config.yaml
model: "contrastive image-text model"
train_examples: 101725
vocab_size: 6471
encoder_kernel_size: 7
text_encoder_layers: 10
text_encoder_norm_position: "sandwich"
text_encoder_head_dim: 64
text_encoder_shared_expert: false
batch_size: 512
lr_schedule: "cosine"
final_lr_fraction: 0.1
Rows from block 3 of the text encoder of a small contrastive image-text model, named by matrix and row number. Rows with one number within an expert belong to one neuron, the router's apart. Each number is 50 + 12 x the weight over its row's rms, rounded and kept within 0 to 99. All counts start at 0.
Before each expert's rows are labels from the 100 texts, of 14848, where the router gives the expert most weight on average: "tokens" is the input token at the peak. Only what is clearly more common there than usual is listed. The data: regions of photos with short descriptions (Visual Genome).
# router: router (text_encoder.blocks.3.mlp.router.weight, 8x128, trained with AdamW), inputs 0-127
# up: expert up (text_encoder.blocks.3.mlp.up, 8x64x128), inputs 0-127
# down: expert down (text_encoder.blocks.3.mlp.down, 8x128x64, transposed), outputs 0-127

# expert 7
tokens: "a"; "man"; "of"
router.7:40 46 51 48 45 39 28 40 39 46 43 41 54 58 49 25 41 38 76 41 52 70 51 53 28 49 54 44 50 37 49 74 44 55 43 57 33 58 45 54 47 70 76 55 56 52 22 70 55 67 46 64 38 63 57 47 43 73 42 42 40 33 67 57 44 70 44 46 64 52 25 65 43 57 51 46 23 40 49 51 43 44 51 55 42 46 47 60 40 68 80 67 45 46 46 48 67 53 49 31 21 61 41 36 56 54 45 48 44 47 50 61 54 50 39 47 28 40 42 43 61 61 45 64 40 49 76 60
up.5:41 35 38 62 52 49 39 45 43 70 39 47 52 60 34 53 52 48 44 59 64 35 62 55 73 52 50 58 40 39 73 32 20 37 41 38 64 54 22 22 49 49 53 41 49 42 55 50 44 38 57 46 46 54 69 66 56 33 46 57 55 49 49 68 53 22 43 61 43 52 74 69 72 49 40 37 47 63 42 48 58 66 45 56 37 37 45 59 32 51 36 50 41 58 50 45 54 67 53 40 78 66 44 56 35 61 60 53 51 59 31 61 57 63 58 61 50 39 25 31 39 53 58 32 37 65 62 52
down.5:54 43 37 52 56 50 67 60 29 47 54 70 22 43 52 34 51 39 40 59 38 61 65 46 50 38 50 54 66 56 41 48 55 66 74 34 51 49 36 63 44 68 58 49 56 43 39 46 58 55 35 37 53 40 64 48 40 43 39 35 61 59 41 55 60 61 68 56 37 57 45 67 55 65 56 32 62 65 43 68 54 65 64 47 67 55 62 46 60 72 61 49 50 58 46 63 62 49 40 40 54 62 51 38 47 66 35 42 49 52 24 50 44 39 62 59 50 51 33 63 47 35 42 99 38 30 41 59
up.6:51 52 60 48 55 47 43 56 61 57 47 46 37 51 66 67 47 68 63 50 52 54 54 28 51 32 44 68 51 54 64 44 49 52 47 68 30 42 46 53 41 68 54 45 22 51 70 49 42 31 39 22 38 60 57 76 63 50 63 48 69 50 44 57 62 50 57 58 52 68 59 53 52 71 45 51 55 63 54 43 60 84 49 36 35 69 45 43 45 47 64 73 37 46 41 49 39 60 33 52 46 39 61 54 60 48 52 49 34 46 47 54 39 31 48 60 34 50 61 51 36 27 70 72 52 37 62 84
down.6:63 58 39 29 57 62 53 77 41 46 55 61 64 46 47 58 69 45 61 52 42 64 71 44 44 62 56 73 58 56 54 35 52 56 54 30 49 51 41 32 70 58 43 63 44 45 53 37 54 64 52 37 64 64 66 44 77 44 26 51 44 38 47 67 47 22 31 55 62 64 33 60 39 63 30 30 62 63 38 30 56 47 43 63 47 34 57 49 73 59 27 46 51 39 56 68 40 54 58 45 38 50 60 62 66 50 57 66 41 38 59 62 53 54 57 37 38 46 42 51 57 54 22 54 57 54 46 42
up.7:36 42 36 47 19 45 34 69 34 51 54 68 61 27 45 44 30 62 45 37 57 55 54 71 39 61 57 30 57 61 60 44 53 48 66 37 72 38 48 33 46 48 59 58 50 27 52 44 41 67 61 22 31 39 50 49 65 54 56 49 53 63 35 60 49 51 57 50 34 27 54 60 77 33 43 62 53 37 64 30 59 57 55 44 56 57 60 35 54 65 34 62 32 65 48 41 44 66 55 63 50 53 56 34 61 41 44 53 35 40 49 37 63 52 57 71 53 58 38 51 50 69 53 62 58 50 35 62
down.7:49 43 49 54 41 33 34 64 67 44 57 72 42 76 47 51 47 49 18 51 33 78 47 74 44 63 73 51 33 66 50 60 40 46 36 59 41 45 51 61 41 26 42 56 44 54 50 74 38 44 52 41 38 47 65 59 55 64 59 54 58 54 39 40 41 41 58 39 51 29 51 59 69 43 62 47 61 46 40 52 45 56 45 65 56 53 69 39 54 69 42 51 49 70 36 66 43 77 42 72 45 61 46 58 49 46 64 58 77 51 43 36 51 60 33 34 52 45 72 59 41 60 51 49 37 45 39 42
up.8:28 41 55 39 22 70 62 35 63 27 53 48 59 57 37 33 63 38 53 44 50 44 53 38 55 45 53 30 43 62 50 62 54 53 57 49 66 60 74 39 47 56 49 31 56 42 60 50 51 72 56 43 27 36 63 52 60 61 67 56 52 46 34 38 39 75 67 62 34 59 69 37 71 48 37 57 48 53 51 44 62 42 71 44 54 37 59 64 48 58 42 64 67 41 57 36 48 71 59 45 44 24 58 67 45 67 57 35 34 56 45 63 55 34 41 35 35 42 56 35 68 36 48 56 56 61 48 54
down.8:59 51 52 47 59 56 44 32 30 45 82 29 42 60 36 47 62 36 46 57 57 61 45 66 63 49 39 56 50 48 66 56 58 46 33 59 31 42 47 21 63 39 46 60 42 35 41 59 41 47 50 51 44 37 44 25 20 48 71 28 41 53 38 50 46 62 47 36 38 38 65 44 56 38 61 41 54 61 68 54 64 45 39 52 42 50 61 62 63 32 65 64 36 28 61 52 44 59 33 37 69 42 32 53 37 46 61 61 44 61 53 48 60 52 39 24 61 44 36 60 53 45 41 66 67 54 58 33
up.9:56 31 44 46 31 47 65 30 48 51 57 60 60 48 57 71 41 26 71 40 43 43 53 33 39 53 26 69 48 79 46 67 60 54 68 39 48 57 39 46 51 59 49 27 31 28 39 39 56 73 45 66 55 31 51 50 41 29 57 61 39 67 65 36 40 46 63 40 52 63 47 45 51 53 32 31 52 54 53 46 64 57 50 53 49 46 35 49 56 61 81 53 44 49 53 51 60 60 65 52 71 74 55 69 42 42 38 66 64 50 40 33 58 57 29 48 48 55 43 56 27 56 57 50 54 54 47 59
down.9:33 39 78 56 46 66 49 41 55 59 56 28 50 35 33 67 46 64 40 75 33 48 50 83 64 39 61 32 45 48 59 51 33 69 46 41 50 77 61 32 60 62 39 61 40 73 45 45 69 69 33 51 63 37 38 61 39 58 55 52 72 34 43 53 40 62 51 49 39 76 48 56 37 40 41 54 63 44 49 70 64 65 52 45 30 34 55 64 51 60 57 37 48 47 43 66 56 44 42 56 49 55 70 59 46 52 34 46 48 54 45 39 41 44 49 39 65 53 57 40 47 46 42 38 69 43 46 40
up.10:62 47 59 56 37 72 59 32 49 30 30 69 58 44 45 56 74 56 41 46 51 55 45 41 63 51 56 63 60 53 73 47 32 55 44 61 55 44 53 55 40 49 53 39 55 68 45 67 51 43 64 55 54 58 47 51 57 56 51 67 39 54 65 28 58 29 53 57 33 64 49 56 49 39 33 62 57 28 44 48 50 47 42 30 53 58 68 60 65 56 70 24 30 50 39 59 41 55 49 61 31 38 34 27 59 62 57 32 41 43 46 25 66 76 39 25 39 58 55 47 61 48 54 50 33 69 62 56
down.10:72 46 60 68 50 45 61 51 57 51 46 44 52 65 53 57 30 26 44 40 62 67 51 61 44 33 52 58 59 51 59 66 54 44 57 51 48 65 60 52 39 45 38 45 41 48 33 44 52 41 50 60 61 47 40 66 54 45 25 51 59 37 55 52 52 47 31 41 32 48 52 60 52 59 58 41 54 62 50 53 55 60 36 40 70 38 44 37 38 44 45 49 62 89 33 49 53 75 56 41 26 62 68 72 42 54 33 81 68 48 43 58 08 41 51 44 35 55 54 45 55 48 59 56 77 49 59 47

# expert 2
tokens: "the"; "white"
router.2:56 57 25 58 69 43 55 66 55 45 28 33 58 35 67 44 42 49 60 71 23 43 39 19 41 57 48 59 41 62 47 71 68 52 48 36 32 52 55 42 70 45 37 52 48 38 47 66 58 34 50 44 43 42 47 49 61 44 33 58 60 36 46 51 40 71 63 64 45 26 48 50 81 40 28 53 62 66 34 55 48 58 57 58 53 58 56 40 61 50 24 68 30 50 48 42 59 50 52 60 62 58 51 47 38 64 53 59 49 30 43 60 57 61 51 53 44 54 43 42 41 69 57 62 62 61 28 62
up.5:47 46 53 55 34 43 49 56 50 56 66 38 67 52 43 51 72 50 58 73 53 54 48 45 51 40 37 41 33 55 65 48 43 37 78 41 46 45 40 69 43 46 59 38 55 50 52 80 63 63 56 59 51 65 49 57 32 55 46 46 48 57 66 57 63 34 51 44 34 56 53 56 30 63 59 51 43 53 48 69 37 63 28 52 50 59 47 39 84 38 62 54 39 57 50 59 69 62 31 36 57 34 53 35 43 55 43 55 18 70 60 52 71 56 34 33 40 42 68 58 73 57 41 45 59 56 35 27
down.5:53 50 54 59 35 62 57 41 47 43 58 55 70 56 44 45 46 63 49 44 43 25 40 40 38 74 53 38 54 44 82 26 58 50 75 43 52 56 60 64 33 48 44 57 55 27 36 53 53 68 40 47 37 39 42 45 58 52 44 54 52 56 34 74 54 56 59 39 85 36 57 40 58 58 66 70 46 66 49 52 28 56 43 52 43 53 53 52 37 44 49 72 63 61 26 47 29 65 46 38 63 69 45 40 46 51 66 49 74 44 48 37 43 48 47 43 57 66 46 41 47 39 82 51 57 59 59 44
up.6:42 47 57 65 33 63 46 74 55 64 60 52 58 42 36 50 52 59 37 34 59 41 73 36 40 56 56 60 46 52 36 19 36 33 30 29 55 37 57 68 59 63 71 61 47 55 51 37 56 45 58 49 53 53 52 49 42 47 35 52 59 52 43 45 51 30 49 56 56 42 67 55 66 72 43 72 37 17 46 50 45 67 65 51 52 45 45 45 67 27 55 66 62 41 47 38 62 70 64 50 47 44 48 39 37 60 46 52 64 51 54 63 35 43 57 42 24 50 37 78 42 30 49 53 41 67 50 50
down.6:60 44 50 50 46 52 42 46 55 57 58 32 59 60 45 50 35 55 42 45 63 37 55 51 72 64 36 54 40 45 43 54 33 64 47 36 41 36 48 50 73 60 81 63 62 28 53 26 49 41 68 47 53 40 74 51 35 36 47 71 48 31 55 51 52 57 30 49 35 47 63 44 65 59 58 56 27 30 56 45 44 78 41 47 43 57 54 65 59 46 69 53 41 57 59 59 57 51 39 54 46 56 42 55 68 52 76 17 61 72 65 52 47 51 32 32 48 44 73 51 35 41 40 55 59 50 42 59
up.7:61 58 55 50 60 51 53 46 57 49 38 68 54 66 53 48 40 50 34 32 73 70 49 66 60 66 73 55 60 40 53 72 46 61 43 48 32 62 55 34 37 55 60 52 54 35 54 46 34 43 51 50 48 74 58 52 63 67 40 45 59 51 46 71 52 65 66 53 39 47 47 52 43 38 41 39 48 54 31 32 75 51 50 61 39 50 46 54 67 46 68 62 58 57 37 46 61 21 57 43 75 49 72 39 53 64 65 55 40 41 51 41 54 58 42 41 77 52 65 66 62 64 66 24 38 50 67 30
down.7:59 54 43 30 40 49 54 52 25 54 38 34 65 44 56 44 63 32 28 55 59 41 29 49 70 37 58 30 55 42 52 41 52 46 33 56 49 37 57 40 67 39 64 31 39 42 52 46 52 35 50 71 66 44 32 44 58 46 36 31 47 36 48 48 43 78 72 65 47 59 62 51 42 54 57 73 51 48 39 35 68 68 50 64 56 50 31 61 58 43 39 60 54 53 30 36 66 51 65 45 43 49 56 77 29 42 45 43 51 59 57 52 46 73 47 58 50 53 56 75 61 48 54 29 71 36 52 53
up.8:45 32 59 40 33 44 48 56 30 37 54 60 59 39 48 41 30 64 58 68 50 45 48 66 62 36 41 40 58 40 64 43 47 47 41 65 60 52 43 46 34 38 49 74 58 24 70 65 62 58 28 52 44 53 53 54 70 34 33 59 27 53 77 41 50 49 69 49 65 61 61 63 38 36 69 51 34 41 40 42 35 56 51 29 37 54 57 64 71 31 61 44 60 65 56 66 41 50 74 45 31 48 69 56 53 41 67 59 56 55 45 41 46 49 51 41 43 49 35 43 51 41 48 61 45 50 28 63
down.8:42 62 54 40 51 51 38 58 63 56 34 38 53 39 40 40 43 50 37 39 50 35 58 48 40 40 74 26 58 28 69 46 22 45 46 43 54 27 45 36 59 35 57 41 55 66 69 65 58 65 49 46 33 57 62 59 79 57 63 45 51 46 58 62 59 48 54 62 60 54 57 60 62 69 67 56 52 55 58 38 64 35 53 64 66 44 60 54 60 59 38 37 51 43 63 49 43 52 38 46 77 42 43 38 55 36 36 40 30 66 29 42 32 59 43 57 47 69 28 36 61 38 55 53 33 65 68 54
up.9:40 35 49 53 49 51 32 62 34 46 63 35 41 62 54 37 66 29 45 49 36 58 69 59 43 67 67 63 49 39 48 52 34 70 39 41 69 52 57 52 31 46 47 48 31 52 51 62 55 52 58 46 64 56 58 58 56 60 65 72 49 62 55 48 33 51 35 75 58 40 47 54 57 16 69 52 50 25 46 53 33 40 68 27 46 40 67 71 56 33 54 51 53 67 44 41 50 54 51 45 49 50 57 61 59 47 44 44 49 54 26 39 55 57 42 40 49 51 52 46 37 66 10 45 72 50 64 55
down.9:64 37 64 61 62 61 40 54 57 33 56 56 45 43 59 51 42 55 35 57 46 43 46 56 56 32 40 41 42 57 35 26 44 56 49 68 56 69 67 70 75 32 41 40 58 60 49 49 51 23 52 44 48 66 41 47 61 34 58 53 45 52 52 51 33 60 43 51 48 85 33 55 80 50 47 41 47 50 81 42 51 56 46 44 43 47 42 76 67 55 55 42 61 49 52 51 39 65 49 68 60 42 30 47 41 25 37 34 63 30 46 45 41 41 61 50 32 60 52 47 52 66 45 69 28 45 47 31
up.10:41 52 60 33 58 88 52 57 47 40 41 33 46 38 27 58 43 61 40 46 75 53 37 34 74 50 57 64 57 49 60 52 76 60 56 43 42 63 56 65 47 76 50 52 62 43 52 39 53 35 70 47 48 60 38 59 53 48 24 63 50 58 39 46 25 49 47 79 57 53 57 29 50 62 63 45 44 40 61 65 43 37 64 67 30 52 50 54 63 45 47 57 45 59 57 63 57 39 43 51 45 46 46 65 44 68 37 57 62 56 65 62 44 38 42 59 48 38 55 70 38 38 59 23 48 64 47 61
down.10:53 42 40 63 76 22 47 39 24 49 52 35 49 48 64 51 42 47 52 59 47 68 39 48 69 50 73 32 64 46 53 71 53 65 50 40 56 42 41 36 47 53 51 60 40 54 54 44 58 53 62 53 35 44 45 59 50 37 51 61 43 67 40 50 49 42 51 40 51 74 50 35 49 24 44 46 43 57 51 28 63 53 51 86 52 31 34 37 54 42 26 54 42 57 68 45 34 61 53 56 37 53 32 61 44 74 56 36 46 80 38 62 53 55 52 48 39 38 35 65 36 47 50 30 66 57 54 54

# expert 0
tokens: "grassy"
router.0:40 62 62 53 46 59 54 16 45 66 46 55 49 46 53 79 44 37 43 53 67 33 44 41 36 48 36 53 33 64 56 43 34 33 35 37 63 61 48 44 42 58 44 41 65 49 58 33 46 61 66 59 45 48 45 51 47 61 42 36 50 27 62 30 42 63 75 57 60 44 52 56 49 58 46 61 54 57 47 71 68 40 52 67 54 67 51 68 43 49 28 50 54 23 57 55 28 47 46 58 71 58 60 38 70 58 31 46 69 56 49 67 63 47 59 46 30 35 48 41 55 46 63 40 55 29 55 27
up.5:45 40 37 52 39 43 41 41 64 32 42 34 54 64 56 61 59 52 19 50 42 60 45 54 50 46 56 46 23 59 37 46 63 47 54 54 57 48 68 57 49 24 54 77 43 46 47 50 24 43 55 47 72 58 61 38 64 52 64 21 28 29 46 54 52 52 54 38 65 32 53 52 59 75 43 37 55 58 54 51 47 62 44 39 36 46 24 41 49 33 38 42 48 62 53 44 35 45 69 55 52 54 61 53 61 20 38 47 57 34 57 55 51 58 66 56 62 47 59 69 30 50 46 50 57 30 72 60
down.5:46 33 53 61 41 38 50 47 69 67 57 74 56 41 51 51 62 47 48 37 38 66 37 66 55 42 76 38 60 51 45 73 39 21 46 44 35 50 47 58 63 63 56 50 63 66 58 59 47 84 34 42 54 61 63 31 46 54 56 46 46 36 54 51 37 54 39 43 55 40 55 51 47 50 35 59 47 57 36 51 77 28 41 42 34 43 21 45 53 39 70 49 37 43 44 72 45 59 53 46 60 50 41 60 61 38 37 56 49 22 53 36 67 58 38 52 62 39 42 61 66 67 61 60 61 62 35 54
up.6:44 58 63 58 43 34 36 40 56 36 59 48 28 56 41 48 46 54 40 49 38 44 59 38 53 39 49 46 49 54 40 43 50 56 65 55 59 34 65 57 55 44 53 53 44 31 46 39 48 48 28 45 29 59 64 57 51 55 43 49 44 57 60 49 36 49 60 52 67 59 46 71 48 38 55 48 88 46 52 49 77 43 46 52 42 32 78 39 54 54 35 57 45 52 61 69 62 66 23 53 63 50 50 50 64 58 26 19 47 60 48 55 22 74 29 69 48 60 52 61 27 43 50 37 44 49 70 38
down.6:40 70 48 52 58 40 40 49 60 52 64 62 64 67 37 56 50 53 32 50 45 48 52 37 19 18 51 71 51 54 61 44 61 54 65 52 43 74 59 48 67 74 38 53 38 42 53 50 39 56 69 53 45 30 50 41 28 28 40 63 56 35 56 56 65 42 50 61 49 57 40 55 69 51 55 63 56 36 49 29 51 52 65 70 41 40 69 53 59 64 36 27 51 56 49 41 42 19 55 35 47 51 29 30 70 57 64 39 45 33 48 49 56 56 54 55 51 35 47 35 35 53 45 53 46 63 52 52
up.7:63 40 54 48 50 49 68 55 46 73 46 57 55 71 42 56 55 38 50 41 36 59 53 42 39 51 55 50 45 29 53 61 49 59 81 36 47 49 73 52 76 49 46 52 47 49 37 61 38 68 51 27 43 42 30 53 45 75 05 38 49 68 62 37 56 29 63 48 53 53 52 41 51 35 57 59 49 40 44 56 17 46 46 27 49 48 40 35 55 58 47 57 47 56 43 39 58 25 39 41 50 33 60 41 32 66 50 58 41 66 41 52 55 39 55 47 49 45 72 55 58 53 42 57 57 63 35 36
down.7:44 70 60 51 53 55 35 31 70 54 52 54 35 43 61 49 53 22 42 33 54 77 47 74 54 52 51 50 62 32 69 47 33 30 58 46 45 42 62 40 52 60 61 44 54 31 59 54 48 60 33 32 52 50 41 73 45 56 40 48 73 49 45 42 65 46 38 47 69 60 60 56 36 27 56 71 44 34 35 43 26 70 40 48 49 56 34 70 60 47 71 62 53 48 60 41 52 54 50 60 49 52 48 58 61 57 42 46 42 60 41 32 83 34 59 48 60 49 35 39 59 52 63 44 69 43 44 37
up.8:50 70 50 58 43 46 78 49 60 36 43 40 58 48 51 50 50 47 51 48 43 65 64 51 44 76 62 45 58 58 63 78 69 65 51 60 51 68 66 60 45 55 50 40 52 51 52 40 44 56 56 52 43 51 46 46 50 39 58 57 55 36 43 54 70 38 54 42 62 53 57 62 57 41 57 35 42 51 59 25 29 54 58 44 65 40 51 35 43 62 52 54 53 62 44 41 63 30 88 56 72 42 40 42 45 63 29 54 50 40 77 79 66 68 63 53 57 55 28 39 35 56 50 46 45 38 31 25
down.8:64 54 54 67 56 43 55 37 42 52 50 43 37 39 50 18 52 25 82 48 30 39 54 45 54 44 43 41 36 44 49 51 48 60 36 27 66 46 45 58 30 54 29 43 44 30 57 73 47 41 59 44 58 62 42 78 44 49 46 32 42 54 32 54 53 39 41 39 22 31 50 47 43 36 47 45 32 46 42 54 55 32 60 57 47 57 49 69 31 33 48 55 42 40 53 58 34 49 46 58 38 67 57 44 57 71 44 57 44 74 44 46 70 43 62 36 59 59 47 43 63 62 66 30 58 50 45 62
up.9:68 75 18 42 47 40 36 64 61 44 49 56 49 44 52 59 47 77 49 34 60 65 59 44 51 71 51 52 42 62 59 54 47 65 51 48 64 56 63 47 65 50 65 84 57 44 53 33 55 66 50 57 38 48 24 55 51 53 54 49 45 49 38 32 38 43 60 39 52 57 53 92 57 42 36 41 34 52 50 44 50 55 48 49 22 41 41 53 50 44 57 49 41 43 50 44 57 31 53 42 38 29 62 50 33 47 49 48 39 55 55 27 50 25 47 65 58 55 39 67 36 72 63 52 43 49 46 69
down.9:63 42 53 44 34 66 40 51 61 53 26 46 71 58 55 55 55 52 44 61 42 65 55 38 50 54 39 31 32 52 62 67 39 53 48 48 36 49 43 66 42 52 49 41 61 44 44 22 67 43 75 49 22 42 47 52 31 57 40 25 31 41 29 42 47 55 58 37 42 60 50 52 26 68 46 56 39 43 65 51 50 43 52 43 42 54 48 69 64 46 48 20 55 69 45 25 42 46 64 50 38 58 55 68 59 34 51 79 45 53 61 36 57 48 30 30 60 60 47 53 61 39 48 67 42 63 41 52
up.10:63 42 41 54 54 24 47 41 38 40 48 45 28 41 37 37 64 53 50 59 61 42 40 61 49 38 28 49 52 53 37 33 42 57 42 59 52 51 52 50 53 62 57 21 58 44 40 54 68 46 56 38 37 31 73 39 47 68 44 73 67 72 38 56 64 67 56 43 35 70 37 54 46 61 59 47 71 65 41 41 46 58 50 33 66 62 49 47 60 42 65 61 59 58 54 58 62 40 33 45 40 46 49 48 65 59 52 51 38 20 53 70 55 51 66 46 34 33 62 48 61 36 49 30 27 58 73 58
down.10:74 64 39 43 50 61 59 46 47 37 68 53 52 52 60 59 49 55 55 51 50 38 47 43 45 64 68 48 63 61 62 66 58 43 34 56 43 56 58 66 63 60 29 43 53 56 65 58 56 51 55 35 26 24 54 55 52 53 80 68 47 31 49 36 17 54 32 60 45 44 47 62 33 56 39 51 35 31 20 54 43 27 50 48 47 61 38 72 68 47 48 62 50 61 48 41 37 43 82 55 58 48 49 43 37 46 62 47 64 53 41 59 54 54 50 58 52 83 51 35 55 43 59 57 54 50 61 65

# expert 3
tokens: "blue"; "the"
router.3:27 74 55 50 52 63 44 70 51 34 52 50 34 53 54 65 59 79 37 34 47 47 58 55 42 65 44 32 65 63 45 40 60 56 47 69 44 37 45 36 33 28 24 72 39 59 62 37 37 38 59 36 41 46 52 71 53 29 58 53 70 64 61 61 60 35 35 52 41 62 49 57 31 52 38 51 54 51 36 52 42 45 48 61 38 56 48 39 47 58 68 65 66 53 37 63 44 58 47 54 39 38 79 62 38 45 44 37 51 62 45 69 54 46 50 26 42 66 54 68 57 48 37 40 53 57 49 61
up.5:51 52 62 38 57 52 52 25 52 62 62 45 49 38 36 42 24 46 80 51 49 38 59 26 69 65 63 40 69 52 72 42 57 45 60 43 51 60 60 29 46 57 59 45 59 48 47 55 60 61 45 61 44 44 48 61 45 42 57 58 40 31 57 69 49 35 62 24 55 56 40 65 49 58 59 47 53 58 56 19 49 54 47 45 30 38 46 55 55 68 62 39 34 59 58 56 43 57 67 67 60 48 41 32 70 44 44 45 41 62 36 47 52 80 63 43 62 65 64 48 38 40 44 75 59 57 35 30
down.5:70 30 44 57 35 35 50 32 43 52 57 66 61 43 61 64 59 50 28 37 65 33 59 46 66 40 65 50 65 39 52 61 51 36 48 69 49 54 60 51 38 46 47 41 48 33 51 44 44 60 58 57 48 38 61 48 41 61 50 47 33 67 54 33 42 41 69 49 82 38 42 37 62 61 49 78 61 48 29 52 49 51 23 64 68 59 37 56 69 45 53 38 74 49 54 51 43 54 45 39 58 65 37 57 62 62 50 11 56 54 51 48 32 49 49 65 55 62 36 50 49 67 68 39 53 51 52 58
up.6:40 47 45 67 34 65 39 65 49 79 54 51 56 73 57 38 74 43 77 34 65 36 48 45 42 63 56 47 55 40 48 53 39 46 66 49 45 61 57 63 53 53 51 42 52 43 41 71 45 54 31 40 64 56 47 31 61 64 48 52 23 67 46 56 35 54 71 46 44 59 51 41 46 49 65 68 60 38 66 51 44 28 35 47 68 30 31 39 43 43 52 43 38 37 45 42 62 77 26 51 52 55 65 46 45 59 54 58 61 72 64 46 67 43 24 41 50 35 54 47 50 47 43 63 70 47 49 45
down.6:51 49 55 48 58 69 60 47 77 52 42 44 47 60 51 39 37 42 34 39 63 46 46 41 45 37 54 52 64 41 37 45 44 47 24 62 60 27 23 56 68 43 57 46 50 46 51 56 39 32 38 27 39 71 40 55 27 50 64 39 47 31 58 41 38 62 45 56 32 55 58 52 54 43 27 54 74 33 72 50 64 23 49 62 46 63 45 41 57 39 50 65 61 53 65 48 57 45 29 52 42 41 63 36 37 43 58 45 42 54 38 63 36 60 41 57 26 61 67 51 46 40 53 68 70 61 66 34
up.7:57 42 55 46 45 53 52 49 49 51 34 66 51 59 50 43 46 28 60 41 56 49 50 40 53 28 33 61 46 36 60 48 29 29 72 48 55 65 51 55 22 51 72 49 53 35 57 45 68 36 57 30 45 54 52 41 51 39 52 55 43 53 58 55 39 57 22 29 47 22 43 43 38 31 42 38 48 44 53 42 41 55 53 40 46 42 75 45 53 55 52 55 27 41 56 47 36 52 63 69 48 52 45 20 37 36 53 66 44 56 54 25 62 44 42 73 38 59 42 58 60 12 63 65 51 57 48 48
down.7:43 43 28 36 51 35 50 59 44 39 41 55 52 48 28 52 66 66 55 33 65 59 44 31 62 40 49 41 53 43 46 47 51 57 64 52 52 37 45 59 57 54 45 51 39 45 72 47 27 47 52 62 41 46 57 67 54 44 47 73 72 45 54 54 55 40 62 66 48 79 67 18 54 41 57 65 40 54 59 39 67 47 71 48 42 52 48 50 45 57 54 48 43 41 60 39 57 46 42 57 49 44 34 33 49 61 74 42 48 24 59 71 59 78 28 41 62 56 47 61 68 35 54 31 37 50 21 57
up.8:65 57 53 40 54 39 34 78 67 23 54 53 46 54 56 48 50 39 53 54 62 39 64 50 66 66 58 40 63 27 45 68 77 58 52 61 36 70 51 52 59 49 39 60 58 41 37 71 57 40 63 42 70 47 55 35 45 58 60 45 69 39 40 50 58 49 62 57 45 33 37 46 48 54 77 41 54 44 40 61 53 30 44 55 40 45 53 50 52 28 40 57 85 53 53 55 37 57 66 79 58 41 27 63 69 40 55 39 48 39 68 59 55 57 46 53 56 54 55 60 56 63 61 25 50 44 59 54
down.8:42 53 52 59 45 58 59 49 54 58 60 49 43 43 46 62 56 57 33 49 37 19 59 43 39 44 52 30 30 45 28 36 42 43 54 48 35 47 51 53 20 39 61 57 30 13 50 60 37 55 28 56 49 65 54 36 49 41 39 61 48 60 50 76 78 37 46 46 67 71 47 50 44 55 44 56 51 40 55 53 59 29 35 39 46 62 41 60 48 67 44 46 40 37 61 37 42 54 30 54 52 75 47 59 44 55 38 30 55 32 56 32 59 35 46 66 55 41 22 57 51 43 44 55 46 31 53 43
up.9:57 53 51 40 54 37 38 35 42 45 38 70 58 37 41 51 59 49 58 87 48 68 50 46 52 54 25 52 47 32 34 70 62 33 55 58 63 72 53 53 38 45 48 46 54 54 33 65 39 38 34 57 48 59 41 46 34 33 35 32 64 49 46 49 58 48 52 18 34 46 56 44 56 37 58 71 50 53 64 40 44 28 49 47 49 76 63 49 53 49 52 23 32 23 56 40 40 51 52 39 74 48 55 43 54 47 60 55 46 58 25 58 55 37 61 54 50 53 28 53 59 47 42 63 31 49 63 56
down.9:49 62 55 52 68 56 47 57 41 81 53 48 40 46 48 36 61 43 57 66 56 44 56 56 54 55 52 43 60 51 66 47 57 63 59 53 71 52 42 66 81 48 42 48 53 54 68 54 37 62 45 54 31 47 47 57 35 42 66 36 58 30 29 26 57 61 29 63 47 43 55 62 55 56 51 40 53 56 57 43 40 59 51 43 64 47 56 49 71 75 57 30 76 46 50 68 50 48 31 71 66 57 53 35 67 50 44 25 34 41 38 51 67 85 53 65 57 43 50 30 62 55 55 47 45 45 42 62
up.10:54 35 42 53 54 52 54 64 44 36 46 26 64 55 57 61 48 52 43 44 55 81 41 41 43 17 43 55 43 33 69 47 75 47 38 48 45 58 63 64 74 53 45 31 50 57 47 80 51 31 63 30 60 60 47 45 60 41 64 19 58 41 37 43 48 37 43 51 58 55 30 70 55 60 60 43 50 49 64 48 45 29 71 60 57 50 32 60 37 49 51 62 56 57 52 64 65 50 63 52 38 55 39 45 49 57 36 64 34 43 46 51 54 48 28 44 44 42 63 70 63 53 33 43 54 38 65 43
down.10:33 63 24 34 49 36 41 48 36 42 49 46 62 34 34 59 54 35 53 42 40 37 42 42 35 59 46 48 33 49 41 46 35 58 49 46 39 52 65 63 61 72 70 20 29 48 57 29 69 53 70 56 51 48 72 51 58 52 30 66 46 64 43 45 66 51 33 58 45 44 61 60 50 56 61 64 50 36 54 51 49 32 45 50 49 39 46 23 52 43 53 54 53 33 58 62 35 38 34 41 56 64 65 31 25 40 54 37 52 73 57 32 49 45 42 63 44 68 55 77 44 42 42 59 51 62 57 49